A small image embedding model, trained from scratch: arch vit.
Rows from block 3 of a small image embedding model, named by matrix and row number. Rows with one number belong to one neuron. Each number is 50 + 10 x the weight over its row's rms, rounded and kept within 0 to 99. All counts start at 0. After the name is the row's rms in percent of the matrix's.
After each neuron's rows are labels from the 100 images, of 14848, where the neuron reaches its highest value: "top examples" is what is common among them. Only what is clearly more common there than usual is listed. The data: microscope photos of single blood and bone marrow cells.
# fc1: MLP up (model.blocks.3.mlp.fc1.weight, 576x192), inputs 0-47
# fc2: MLP down (model.blocks.3.mlp.fc2.weight, 192x576, transposed), outputs 0-47

fc1.338 112:53 61 54 78 30 50 41 40 57 51 32 48 62 56 55 39 51 69 48 44 58 52 68 54 45 51 39 56 54 68 55 46 49 32 50 59 61 55 40 38 48 61 42 44 57 69 36 55
fc2.338 104:61 47 36 54 42 46 54 38 36 39 49 63 23 49 44 50 46 41 51 53 48 37 36 52 47 37 70 56 49 43 40 45 40 56 40 55 50 37 56 51 47 41 53 63 66 55 40 47
top examples: smear: peripheral blood

fc1.462 095:67 52 40 67 54 50 62 57 69 51 46 15 52 46 40 48 51 42 40 44 45 49 33 42 51 75 45 56 52 49 57 61 68 58 66 43 56 61 61 65 46 56 49 43 42 35 57 32
fc2.462 110:31 56 53 60 59 55 33 48 47 46 57 47 69 42 56 52 54 37 47 53 38 30 54 45 55 43 44 44 29 40 26 43 45 44 60 40 40 43 53 32 65 57 43 57 44 41 43 49
top examples: cell type: segmented neutrophil

fc1.293 072:64 57 52 43 51 47 63 46 62 27 40 46 51 50 53 55 64 40 42 45 61 49 50 64 47 42 50 47 46 40 50 52 62 56 58 25 55 45 43 51 54 61 58 48 39 48 47 32
fc2.293 068:38 52 49 59 51 56 38 43 57 65 66 56 37 39 56 50 52 59 51 47 48 67 50 47 57 55 38 61 61 35 58 64 61 53 47 58 49 60 04 40 43 39 46 46 28 41 70 53
top examples: smear: peripheral blood

fc1.123 124:57 47 62 54 56 58 44 33 58 43 67 49 48 47 46 58 49 48 31 54 40 30 50 49 55 71 57 45 39 63 33 47 52 51 44 34 69 62 39 50 45 47 53 44 53 46 58 52
fc2.123 120:58 49 61 50 62 53 61 39 53 47 49 44 50 52 66 43 56 57 51 52 65 44 48 59 35 56 46 52 59 52 42 52 61 43 38 35 49 51 74 69 38 49 38 40 50 60 59 58
top examples: cell type: artefact

fc1.166 130:45 58 57 55 68 24 58 48 38 36 40 40 58 48 49 43 48 71 56 66 41 50 39 53 35 41 42 52 50 38 53 51 53 42 49 53 52 54 43 46 59 35 41 65 49 51 40 58
fc2.166 126:42 53 38 48 55 46 42 52 38 49 62 46 52 58 41 60 25 63 63 48 45 51 37 45 38 46 48 53 54 53 47 41 45 53 55 51 54 54 48 38 46 61 47 66 43 67 50 40
top examples: cell type: lymphocyte

fc1.25 128:51 22 47 41 49 39 30 32 49 51 66 34 57 35 45 62 62 44 35 58 51 56 45 47 70 53 62 53 47 53 55 59 57 52 54 54 39 69 40 61 50 50 49 46 55 49 58 47
fc2.25 123:49 55 82 37 47 42 52 56 54 46 31 53 48 53 53 43 48 57 52 38 47 41 39 51 45 48 34 63 64 53 74 44 55 51 58 58 49 47 33 36 49 46 39 41 34 58 63 42
top examples: cell type: artefact

fc1.83 089:66 46 72 36 59 58 51 40 51 63 46 24 59 57 43 45 52 36 32 42 54 55 47 27 56 54 62 48 62 53 47 57 46 30 57 48 47 52 66 56 68 46 55 38 32 48 36 49
fc2.83 091:45 59 58 55 55 52 47 44 29 28 34 34 51 47 35 62 56 29 68 55 47 63 39 53 44 43 44 51 27 49 48 55 54 60 47 44 49 36 36 40 45 47 51 44 41 55 35 60
top examples: cell type: erythroblast

fc1.481 129:51 44 48 60 66 38 44 46 46 44 42 46 56 57 36 43 41 49 46 45 47 44 56 52 39 49 49 55 54 54 71 61 43 44 65 56 67 52 56 47 48 57 57 49 40 46 48 52
fc2.481 120:58 52 56 58 45 35 72 40 58 70 61 47 43 42 50 49 36 24 66 53 53 31 31 70 39 47 59 54 53 42 33 62 47 54 55 49 43 45 50 44 57 53 55 50 54 74 55 46
top examples: smear: peripheral blood

fc1.440 071:56 59 39 50 36 61 51 53 60 37 39 48 42 48 56 38 43 35 16 44 52 34 55 32 30 54 37 47 49 55 51 49 36 48 43 50 54 46 59 35 50 59 55 47 56 61 41 67
fc2.440 073:64 65 63 33 60 46 47 50 48 44 49 55 44 55 56 53 51 57 35 41 56 49 56 35 55 40 61 32 54 37 44 39 55 49 68 15 46 60 49 54 42 62 50 57 36 49 27 42
top examples: smear: peripheral blood; cell type: segmented neutrophil

fc1.472 097:61 43 52 27 52 34 55 59 54 60 56 74 54 52 49 51 47 40 42 43 33 53 41 40 54 60 50 44 46 65 46 48 51 42 70 59 51 67 35 58 52 72 50 37 42 43 53 64
fc2.472 097:53 49 56 43 48 48 43 46 59 50 45 46 44 44 51 57 46 48 54 53 68 49 44 50 41 47 49 45 49 46 75 55 54 62 47 64 50 51 51 63 39 37 54 37 37 49 57 34
top examples: cell type: lymphocyte

fc1.50 081:56 56 50 65 53 39 50 39 51 52 61 47 40 54 48 51 30 48 31 35 53 45 34 63 34 49 35 33 44 67 35 51 41 54 69 46 35 46 41 50 59 47 59 60 32 36 44 41
fc2.50 087:38 57 44 36 48 55 62 50 49 35 20 55 46 48 51 50 63 47 55 51 46 36 57 56 47 59 51 52 39 69 46 51 54 47 56 44 42 43 60 43 39 26 45 50 37 51 79 54
top examples: cell type: segmented neutrophil

fc1.234 107:23 58 50 45 54 42 49 40 39 66 61 61 54 52 53 53 53 32 63 51 63 52 56 36 53 41 40 43 61 38 36 48 49 37 44 35 41 50 58 44 68 40 47 63 37 48 41 37
fc2.234 108:66 55 39 47 48 54 59 37 48 49 37 38 42 47 46 47 48 53 53 61 62 43 37 68 45 53 43 55 58 61 40 58 49 49 68 58 65 45 53 71 57 36 45 45 63 60 56 61
top examples: smear: peripheral blood

fc1.499 116:42 59 76 71 47 49 38 67 71 38 32 59 37 56 49 40 56 45 47 55 37 35 38 34 55 46 62 57 28 47 48 52 53 63 60 54 55 53 59 58 47 56 61 53 43 60 50 34
fc2.499 112:53 55 18 44 50 50 41 50 45 53 35 40 62 60 45 48 57 40 54 45 55 33 38 50 59 51 40 42 43 53 62 43 44 61 41 60 62 43 73 34 46 41 49 50 56 42 50 54
top examples: smear: peripheral blood; cell type: myeloblast

fc1.526 118:51 56 54 57 38 43 57 45 64 55 68 58 55 64 36 53 70 55 55 40 52 43 44 43 61 45 43 50 46 54 39 38 44 26 52 62 57 57 22 50 56 52 31 37 53 30 44 72
fc2.526 110:44 35 15 53 54 55 50 43 20 56 60 52 59 54 40 52 33 46 54 59 45 48 48 51 41 50 48 39 42 33 64 29 59 42 34 47 53 39 47 63 48 52 50 71 56 45 36 54
top examples: cell type: artefact

fc1.428 128:68 42 53 32 56 58 35 62 48 47 43 69 57 62 52 47 56 44 59 46 49 51 49 56 56 39 50 33 54 43 77 60 44 39 28 46 44 38 55 71 40 38 35 57 61 69 58 64
fc2.428 131:70 52 71 58 60 44 52 51 71 40 67 51 40 47 41 48 41 76 62 39 51 57 51 65 50 58 42 36 35 40 26 58 49 62 48 49 58 27 56 42 52 57 37 58 48 48 46 44
top examples: smear: peripheral blood

fc1.205 086:44 59 58 47 55 53 45 70 47 37 44 54 52 44 42 35 46 24 52 48 55 44 44 56 39 49 53 34 55 32 53 47 51 54 57 45 52 62 47 59 52 52 44 56 60 56 52 43
fc2.205 087:48 60 61 51 43 41 64 50 58 42 78 47 59 47 53 58 66 64 36 69 42 62 38 42 33 50 41 64 42 58 59 55 62 63 49 60 50 64 54 62 52 61 50 51 35 56 52 54
top examples: smear: peripheral blood; cell type: segmented neutrophil

fc1.144 068:59 43 65 72 41 40 71 38 58 37 47 45 33 37 46 55 66 41 38 40 37 65 35 48 41 55 47 47 61 45 35 58 60 58 67 59 55 50 56 50 48 52 51 35 73 28 51 63
fc2.144 070:49 62 52 52 51 47 46 36 53 36 22 46 47 67 48 54 43 51 54 29 48 72 44 50 51 59 46 57 47 55 44 60 39 57 54 49 56 49 38 34 52 48 25 38 44 46 65 58
top examples: cell type: erythroblast

fc1.267 065:60 56 53 63 41 57 51 64 54 47 73 45 51 57 36 70 63 37 48 27 39 65 37 59 56 57 54 51 46 56 41 47 44 48 39 49 37 43 46 60 50 42 46 20 51 66 48 47
fc2.267 065:53 39 71 55 63 44 55 65 30 37 33 51 37 57 68 48 71 38 61 66 41 62 58 42 52 52 49 49 37 40 55 57 62 42 48 50 48 38 45 41 48 29 38 37 69 48 38 64
top examples: smear: peripheral blood; cell type: segmented neutrophil

fc1.358 105:55 51 38 55 49 48 35 60 44 56 66 47 38 46 54 49 29 35 50 47 39 56 39 48 48 52 50 54 59 57 44 45 49 50 50 53 45 47 74 46 42 34 49 54 39 44 39 55
fc2.358 102:46 63 50 39 43 53 32 43 53 52 42 44 68 50 46 44 53 64 57 53 61 47 54 38 54 53 47 54 34 57 53 36 46 39 61 61 56 48 37 41 52 56 63 44 54 37 40 53
top examples: cell type: blast

fc1.247 112:46 52 33 46 64 50 37 68 56 47 34 35 40 54 50 51 48 45 46 50 66 36 59 52 43 39 54 56 44 56 39 58 64 69 45 54 36 55 63 57 43 38 46 63 41 45 33 47
fc2.247 131:41 62 47 57 52 57 47 62 42 55 58 42 46 46 43 39 56 47 60 65 58 38 46 53 49 53 45 45 48 50 47 44 44 53 35 41 48 61 36 65 49 53 47 48 56 36 46 51
top examples: cell type: blast

fc1.437 120:55 46 57 59 42 40 36 49 57 43 78 50 63 50 47 65 44 43 28 62 64 50 33 51 56 41 56 65 50 52 69 35 58 59 39 39 50 32 49 40 60 45 42 23 47 45 57 60
fc2.437 106:60 51 40 42 42 44 45 53 53 42 40 56 61 60 58 39 43 55 46 49 61 61 46 48 47 57 54 61 53 72 48 53 45 58 64 53 49 51 37 39 49 50 58 55 38 37 60 61
top examples: smear: peripheral blood