config = dict(
    conv_stem=True,
    precondition_frequency=16,
    adamw_lr_other_params=0.0019,
)
Rows from block 5, named by matrix and row number. Rows with one number belong to one attention dimension. Each number is 128 + 32 x the weight over its row's rms, rounded and kept within 0 to 255. All counts start at 0. Numbers have three digits each. After the name is the row's rms in percent of the matrix's.
# q: attention query (model.blocks.5.attn.q.weight, 192x192), inputs 0-191
# k: attention key (model.blocks.5.attn.k.weight, 192x192), inputs 0-191
q.134 089:099155142130107092186106188157150158153146116121207104125143118154173127150126081126127155075109164147163124106117085145090167112137105219156183158117087099100075151150110114171106145143093116087169072076112130130174100090138059124120117149119081104090141136088141121071138122125110172124133134054076142120123043127091134130118134135166178181115112136159152126192084126137093176079119115149196078142111170142135154159135143118150086115097166194146161116132092158143140169150126121145141091146122145130088136082143142199135041151110100114135139107121116111113124154080213101104
k.134 092:141098145091120142117099155115085125067187142109212112119094100081084129141161094138179164101133118114167122085150068130082130138186129177133145140109151105155134106140093047156124128150157108217153137080125104133125170130091146176131140153104144112126121139145079105101140135197078139154079107155097054139147091122154121118155070141132084170139164164101105115114105152108154190138163131123094136172093140139161111105172147107112135154055141202135096099106128127128138060179128144198133154110133131137111083151161172115141110157177043094096144108128134125142090090127193188139
q.135 088:086152092134087155152122087163145132120151094104130143185159072150166156112175151094087078056135175145117119169126164158136102147081142127031084156136102102139129135137135115134156109137161119120114126148065150091131080118116124075158104138126154163132147162117110130112143167172139129175149146078104154092175099150092139085113174116118187122118122138077100172171102147131222155136146134162175122135072104159135134105149084050169176113120160168148100099183116163177094166106148106112125187147091148144147078129138172115120069149203144111108066116116130174081175139082100143104
k.135 086:166114099164156127128182209120171113076119101178099165148119088158073118135101116166121132112103146184171132143116106121179130151158107124144142147110124138062139136102111148141114137122142129117095131174144105114090144117143101143145070131136138087095097175146187138142185131173133127111075155144190125136113080130121062076156080160102161140153133153157066087104133159176115120150092137189099120125137111133097088128213138075189144114134119226064116103224145092138151097107078139155138150174135146134114150164168104107199081146097112052150120150164147135151139134162147108139
q.136 087:100123128183078128167169143115239147166132131148140131203133062120126138105107077057106204049137142177101131137135152092103110081123099146173076158178102114161165106141145102093144178152151092174110166161111144149105134086109164139162174115117084083175126132124104110138169148157092112182097133121117119110147130141170115099078101195099160120184123103085171177137141082100109120115111111101123082134158103155131111107131118132077136125119092110171140149082089128115087124156113099197131139038142158118118115075121145154073181120139146100104132150139124148102136130049133126151
k.136 091:172144129189136117102044089097140138120113094183187137072076152099129191150155049112177095131123101155168116116140085209087123142089165087140182134076131128091118111127099104083123091088105155135134180138168111151192130085146105128134081089134120127123104106184105168086118126074141150164106099146130133103121136147108103129157103180155119098138155135151132132114127189098109099169128136155117159089099151165110155177149104102124167130062159072079095152159069114146136157145126150195149114122189124152117141120089076080100176124152154164147178179129116109175165109160073138129
q.137 102:098101116140112056153033171087063188077121137082083188125093120181139066102138075135093163101122142196173088111101141137113098116116149093118130123110123070175140141141122087135106141092137114186116146110113175106138133130168145187141178135111093148159144180095110135138154157167078125148139168137077155064146120105155139148081148159133173113135131093071124167124094106147146157051065149140159156092146117105132088127158124129089077123127112137160123149150104130167132122171128101155092122189121113108187121093114089149148143106153177170140128099119206133073070170136145112157
k.137 105:191121134072138134052144169153117085129147098074151138061119115129126116087136097158132138114108143146126088140133074159099100115129135142148144144139117123164158136147175102164040174155156098129149081103136115104148105130074113182091134050122121118092126139111147158096047143138080100142109175101109145178102152088170151112078117151073126141080178154160067121110084169126124147076087109123135089148081133143091187072120175177090142180138161156125108092123023152144122128129099152127132162136130118122122177098133116060172105137175123126099155141152157126112095136071083178096
q.138 093:158124132146129138078099159088190125102153135125126139115107071110151129121128136133133148182129143140168078124173156169182154121059139117108131110093128174147135083162145162173179083109122201123152084154028122141163113130131123130134161160130143132122107080126179111104176138188116099137129216167144097134131069149150119108127146134136036119163127166124039078207143168146157096103122115125087127176117158113153097122102080118154167117115153156135140103166153116089111114164218167089135117083155137130075121179166168072121123173100143133142101150103124167138087133160120123172
k.138 087:176136133081156119154165174135103189149150145168091126141107041175168105129097119072084166139124155103148181137132074144185108121112122145130105184102168123156123118151076156110154099092117093160105110104170072103142132119122162153108096107119040129142198110136041172132118127122130130153095071124158182119121107126119127137081125118143113116144172123145072151080177184092118062119024137156068095118133176133086196138134154165089140115179133133131123078144129127146137149093112121079138112171125126142141072175120144119161112131163142089169168112115138101156179125119072121111
q.139 091:133144127160173153154190176139144094227110155112051081138097187150125166097078108119137158134102151149091127128154076106150126122102082178141124134098095127121123137149112128174191177135150101172077144144162147176170102132137110225101132120123066161133091145098092095118077159134111152118074122115171114083100136083128095134154149169134151126141142136131169127109098128109071170104158101111083144122135127126137101167150167121166103130171100128188143078110111120090102134102192111089122099093129115190122159116084139079134105163141167145144080163134108132185092149039113197154
k.139 090:115168114128101108111151130099106131069159107190170117089100173162166122143151122142153095125170145117151126116163100132170180156146128166134112061080134075107130050092175107087182125162169153150106182068125050203124152073098180170127125131105172103145125096161111122191081097095125110163174062155128104092124190169129115168130121132144081130146167141108159150091117103110119124160151195143147116098104117145154148198113153121101137070121126070167113172092175087192100114107108122105163148173103143112081122131096111137163150133120092137103043126139080129139139145133156124127
q.140 103:166173153146126127101162148120195113110115058179105136117098135095078082089118135162191117153128140152115099063126091094116120161186107141144089106136137098099110130109120123130165096112100105204135164166077205129130127139112142076169164095111119140118086142117137146125154161154122099100037181143154136116109100101042146183172124067144122132138086129107109152083132133194207106135083146059140127130118133129137167141139115113125125139161110120135137090133131141076075100150134127144112188142093080135136186170166061098196093146081131127078163149149074134135134112176085126112
k.140 102:082117138105092086124134093162061130140186144181108092073152140145163160159144169099140049098136117062104109141115101093149125172064104139119128046147147183139072052130115075129069121100164158076087099141158077119106098127134141080117116113140114148155145131160080063155124128100112097140102109125103124123141126149134124081151141132155135175136134129119068117081175167114130108000142122166135127101155131189188141130115122093114120153146133108149152106157168103139102124119115144116109144155126103168092103139072109190144097073109071150111104124138107175082116152127102149136
q.141 095:095124122121179114120079110158151095146161135104145173162126117119161124085095210126178132153112114101074055174142061143115105145066086139105115078095093143068120161120071141118138100163112192161101056189106089057125121153176167099141112158089166169099158148137136087109150128130101153105127167181077164097115124121102133096107150145117146148119084131029065121117186139095122155144114134149113082139141122137128102113145075084154169148124140111174101126155092102169122137110144108093148124122141108215090105128137132118076138111124175100197117135149088137138127087103101088076
k.141 095:165127116130083101158141149139145128134151092156073134139070140143118091105112151170177110135125159146159176161066075139111191156186134141160166164157151058136080144139118188154104155151135099103130130129161110156156130203097076081120099047142086140098088149102140119147092131102076150140160078150148133141166129106127116152160161108121137131157102098169229124223116120157088096116164149146145109145117134163099129177157123171104141144086151132084096083134105130092092176165107077115122173144084122117174086130149106076133176093186179121139089106120157114178089128111114077098
q.142 108:122158141101099138128102096122129110142121118089116142097131164127101093172108162087116129163142111134164080149056076133085092135092119066089155120147196110044141158133087109089131150132168179132162139127119114160048183139130167136053113103141118131093158094158166143097160131095151126094153130106203132102140193169074153145159116105136140118140156123093115172041166097158165073189069117100115122128146094157150108160094135075170159162125189094144107104108132119117136118137101073108169144145134133114190134188132127098130190098179175128142117131112152067174135130158163180116
k.142 101:092132136168133143085166144161109108153164080168091152183140180119161171098127157183119181209129120077079174155147080109131173112106133143132112079146110080150100095170201107114102138155072090058184118153122112107123111137099110069125141147139159139006124198128168138137172127147127129092143135137071119151131140151158120100179157087132163096103123136082155132102129120116149143114128133117133122140152156121117135108137070151175081082122077085105132175104135140100150127140152078142158109080095153194158133142136101136132145166195139133080157201118109142161146128082118112189
q.143 094:169061079176128120127123164109166091135109107113165111151105093148101123097147130117208092188137090094113046142123115112154098079119166160115153115082179140099143116130126061116084104109141137149073166102162168123152176126116105060155061135086115110140125142216122116110168105149134091064083180147117082147111133108122135160167099076110129125124137130164094102061129129165117143171060148163141089148155139078151099142111133104145108133127116087081130116102126082103101090166060129056140143184112166158131131115184114127105101070085113134137094121163146133098179085111128109179
k.143 085:140100099112163109149107168154070176190100119107102143126089099127098159130121135107102094112104114118093165101144203123121173156101112142144111137145134167143082098153122110156175092067124186050109139114164134082175096182127129104155122076147166190124097067213129146143082180191176118110173151090106113169170094135098136172142125129077094118088133151131092044161149103152168137115156147134131156096102164122117116160128093152117087146135137078112188050137134156119157131107137089072118145086112143141118125130085119114132139141137139107076086148081068171084171083182108113121
q.144 100:183195155151054111101135090170152096092165150211117137073120129101093114126182169147177147151126114145115092081152093126118177125105147126140153134150157098113177162108209127145140068123113129086164110143106101133124047149137115123128121111162146161143114131175186103136164142165148152138155236132107112160173167123122133168153121135188049067153148112112161160107117150098181125157114111127109145146167162114094153123093128148091141125141164143099120054093193149064059157113166175124128163116127133105090112123115090131109136111138107084124080191154150143160161120132164142136
k.144 092:141098141126133134162127131094153180214158115196036164121119145180200157147135130156103197190105156077128159100088189126150142122074099172136132111136149128132117123165128133144086087138083185123112083163098142130149170091147104093171119096116078185189178138130145157106157177121136099105105116136114183154120127165090153110070113119081116156114139137048065180107134097131116128146093159145103108110137154157141122099149096138128042113155122144194118123179119114133142083084139099113110134161154176126118122107132144137148120143170149124072082134145118151103112156065053104128
q.145 105:159157134095106150170116077104107177099044083123174165114127159141115086109165072107174048093112134126133118147119184104167087179159129114137117128129136132106130120133099063141074077115138047143151151080074122099106134107089101124115112084114056137150125151126114159116089137088076146149128095105139118119151174152076118157177074116137134165130104122109068132089100121159145115147162180137155131168136098160147101136150120120114139160109146188155145086168071149146207095161088123156149153198090171131161091163189072124119113146147122133099151087124193110067180165138128140127
k.145 102:120124149114136126160118150196165113091113153135128156063119044088112115110071144135121093142146148120145129121151155125135093136127116118107152149125098154099105123124122121168084138144159118070132137128150169083185145122104127100112163132198198156071129164133172104114164172165158103107136252107131108130126082088093154124091094143081166159045159120214059140174105136176110151099135127107123095148154125167150093123144115085164129164143144196150165133088093111183110130145170121057108110104077071169078151167125088120130128110081113155129097134136106119093113144125123176173
q.146 093:128176089191158123104164120118115086143109169116174123080138167084111167112080118104152141179095129095140075101150087137123167144076085110112080092141100171128127117124140219082082088149079094128156114091143096133086063165183165134114111143152128107107116139134097139135127099139181190084103195191080145152127116136093128167161133145099138157132111177103126167165173112104133125106097105140092123148121135126107072101139154155150138152168195070107162155169135089127112120099152116071140122097154177192153137118088125084081142102055148131188145123149071076179108118126174105143
k.146 088:101118151177084113137100094095102141123141126141134128145099153181198146109140109070108145042127149171162161127094137179091158154112154152124128126139191118115081165182132185148115136144119206156146131152105143127086096135151146105119148118157073109089114167058145109158128107081184154153174127160139124091115122099125156169155103120155118123114094117059210109151131107105067157073211111116132130122134121148148105146158089184108112106090141047175147101165205118122151153122146141053201134144140150116152071119140135126151132131168193148121143122148150198095098115145145102155
q.147 103:111165135118113141126100110129096175092151142065104221068130099098188203130127115129144115096112111095116131129140124126142089125128091187090087085135110200133151094094153109076108149161123135179121101108122166082100134114137076134147148081117176145187118118111203110155153157164103168173156060106163108182107105187117167088115125154143182161112115135107058119079161109159189109119084150093087111163085102134132135121150084134103100145121120120115098088204100088146164094156141140115111091126109186148154077158167108157106175127172130109091095086135170123127128175108107134075
k.147 099:171138159169097104176180111109148139123150148139110241148093113132099089121092168137114116160122196158142130178119146168117204143138138092115146140100068126056111107134097173184162126116108142083090100131166102106173132061106148115127091100084138110087137125134110111144100129152104147155130214115133125114131132140139110217141130135095197183121097115163130104114121088141125104078107123133150131139103118151092116134117149084141130133073159163102121136085111106144128146150155128061086079167136114137179155134144044102155217118106142157115155129132177117234107142155127101102
q.148 091:186158111093159134101145078076126125129139126161154096119138123165110104135150121100106125172133147145063143162145104147147189115139104075143149119171169113091186107111128134131092187104160110185116162095155131133080170131113055099175153122132088151120131214219082162156113108125161141152124101128115138108133161122095079159096144096199133111199101126095149167113123156125116184131000112135122129162164180123117155109091157144091111144152145157148061119139160098112139154141158090194081116124146149132116078096050150102116162154133099129175158171147157124105147122138092152137
k.148 093:106162129168105162099041052125153147121106123099122111222121125108181143091166182115096152170136133176088101094099163154157125134087089188137191126135122193072078085128150133074092115117084138135180084140157144158139149120156103129126127131141112144156151096197103152115175115146111129114115146130091136086098165139150100152112135140115165106122131116130168084111135146145151115095128132114129085069118106142107169126094122089170066114161155042127104125161133165103078146115100079160156077080140148156173123114091101190111119106098189155107139190187114155110121175139120205126
q.149 098:145086161086140114152130147114076136092181129096083185123106114181157104116101102138182162084176098143168103124128155124141104118138128169127083098089103104097079096160147140159084100154145139139132087120112051134220124089088126158126126108139092123112061071081121122107122142176059121104131093139125138110130094126218072092067118131058130144069143207169162116147089143153097143140255131152118108086109094140112124111141128107149119119097092126116144153111154143142163116114115113101142127137089111115139113061156094114155161137147107144127152042134149138119122125123165103120
k.149 094:117199155085148125162170149167079110134163103094167101113163112121158137161120097161176116064124112148118136165163119097136113165153114084127108179095117081103147182136078152109116169147210088131132157124075160161097118111107174147140165121112155083121093147053151109175076100166151124135179095125091124140111119103108117097134097130069141162153179151200059124154156110164114121181137115107142168135108171147177188144125153115142147168171146133108148186069088121144110146162120062065147055137125127095141154106137142149108118153114117094189117099072061122133095064116140120151
q.150 098:166094129166105095146134106121150143162097165133087097142125168132135127137125098135140152081154109084157127106109163097117131074202162139152136138118165174085160110151146079138156159112166130150129174088080171139118180099112134115104102125122115139139054102127174136143154103143191096139096083124160133107107142087091038140114124112133119142148089096202155115113077126212086106108112136138119179093078095086098107133106148111117151098115166198126117089120199139104169146193107075166138157151139153156155109101082071100122087114136178150075156127142186076150059105119081152199
k.150 098:122112154051171153147175093100120111130190094085189092140114124168123111068139153135148133120097104123008119146134097129114121143112095137136120092176114100169135103104190100130123119139100107112159126131190089181107140116110135176101133176145156174106134102170158120153136156169109063107090144120077101143104118158139129118131112171065152138141139105134150105099141174112193102130093110135145134164134059135159177159096170153150110079131121139108142144088123137163136087122135063101137150054120060168138121135100075131146149151086051108134102210147064142087164119168163170116