From a checkpoint of a small image embedding model: norm rmsnorm, batches of 256.
Rows from block 3 of a small image embedding model, named by matrix and row number. Rows with one number belong to one neuron. Each number is 128 + 32 x the weight over its row's rms, rounded and kept within 0 to 255. All counts start at 0. Numbers have three digits each. After the name is the row's rms in percent of the matrix's.
After each neuron's rows are labels from the 100 images, of 14848, where the neuron reaches its highest value: "top examples" is what is common among them. Only what is clearly more common there than usual is listed. The data: microscope photos of single blood and bone marrow cells.
# fc1: MLP up (model.blocks.3.mlp.fc1.weight, 576x192), inputs 144-191
# fc2: MLP down (model.blocks.3.mlp.fc2.weight, 192x576, transposed), outputs 144-191

fc1.358 105:105142097054135112120093176140118160138203153087196160149100098106146159153142120065185102164082205124074183115149130103167183139151167146168121
fc2.358 102:171095127100200155121141140170166111145043114189156149086101165147137128102094163161114103104132189115098140103094156105148147110094100131126131
top examples: cell type: blast

fc1.83 089:147139116128123123155180097109198143120127151182181081163156118101094121169128148127088119181097080132096136125159126155127109160114076105126108
fc2.83 091:124141136104155141156145129191118132101142142157107098137143033088126155088150177142115179134123164116065146106088141142120134142184093138063117
top examples: cell type: erythroblast

fc1.84 105:132114135161059111109075187128111117102161157116055109132163147101184164090088195121125160100098106187105094116120084192112149141213134126094159
fc2.84 118:137080161152093087151095125117121142204164178156141097115180108104163124094176131139149169141158144140056170131093132103105118118057121078143159
top examples: smear: peripheral blood

fc1.50 081:177154171143129105167159094169120182113127104120142105056074070117088133103148130182121089118116152182117125137115185054143146139135163101091113
fc2.50 087:076131108127092162081132059128195109060111098152130098134163169153170146147142169097146105149136155129140131149143115100147158090093091168080128
top examples: cell type: segmented neutrophil

fc1.11 083:120115121126094149090113117148098123120156140129132116157174175150129127113145071101131052115110122099135063129185104175097085117168111117128123
fc2.11 085:032133134136118158145146138135134128141142175145131144120121135082101131106146165194116148162046178128105106120141083153162138112121169140063124
top examples: cell type: artefact

fc1.393 083:145125147148120126107165100095111180202105115091149138142157100178138142127112109160146100124117131161133138101132135211128126078172100151115145
fc2.393 087:147124120134136133141174117180118106075123117066108113135099163090106144106069141133159100128148126140171110156152134141120121112118068174093122
top examples: smear: peripheral blood

fc1.247 112:158075076186189126086151177039144134081141135135120148194115075092142184149104114135110141098112148126094174157152144149132192100159104114157112
fc2.247 131:194087114152154037152124097099176116157093117120125139122141097193183143125117139125162082109096200125138140094154158145126129090093136130056101
top examples: cell type: blast

fc1.462 095:120102081133075122090118131153154121115137150113094157104076132159060159180131139148156155172125138149119146158090143138161131115128119091125192
fc2.462 110:220137163126181113139174093157181129101145142101133161163118094150109130115146191138100104107136124139158104099141141109127137179107138123098129
top examples: cell type: segmented neutrophil

fc1.472 097:087124156096132141143088068127104178100115137100149145105150070121158124119084110180153114125159179179176183116103128107117080147132108135141157
fc2.472 097:188074148148140056140121131149120146160093108097092087174081160183159082125140174078145156119146179152093159117162177129125146168165119171068111
top examples: cell type: lymphocyte

fc1.123 124:166147213096155144093065123114116079165111130155148122085168132186128131178076089173175109116147173092115110094132128167106107164101113134098133
fc2.123 120:096103102147090105133120099141171176088138149093146142142145172065153137115163122152110160122051127116114090163069111093110142139081123167174065
top examples: cell type: artefact

fc1.144 068:077178087123124087176068079127144153130102157116097180079112101056134137116114140187134111112113161159145148182134174119127197120169108142114119
fc2.144 070:127094153121146118100140162116120080145121080123121148117112183126094125090110131155146108088127207177133101072074119176157209071095149168121162
top examples: cell type: erythroblast

fc1.261 086:073126073140085163117137143126155081138069123158181115147073150115136167142148124175149141105128123078100161141118067123106128150148107148142106
fc2.261 091:174115124060130129112155093128159138156117118132070042095106130086170142163181143246122122108126181105130157101176168093117150130119109099184135
top examples: cell type: artefact

fc1.166 130:131132077092107138110137112148137109096116098167121159100085187141167139129121102141132078103076145205109149136146095111193157093142146138146102
fc2.166 126:198183166094096167159094117054117141163192123160158110148134161127177120175134149115132145127136163124115075150131135122138070140057071136135137
top examples: cell type: lymphocyte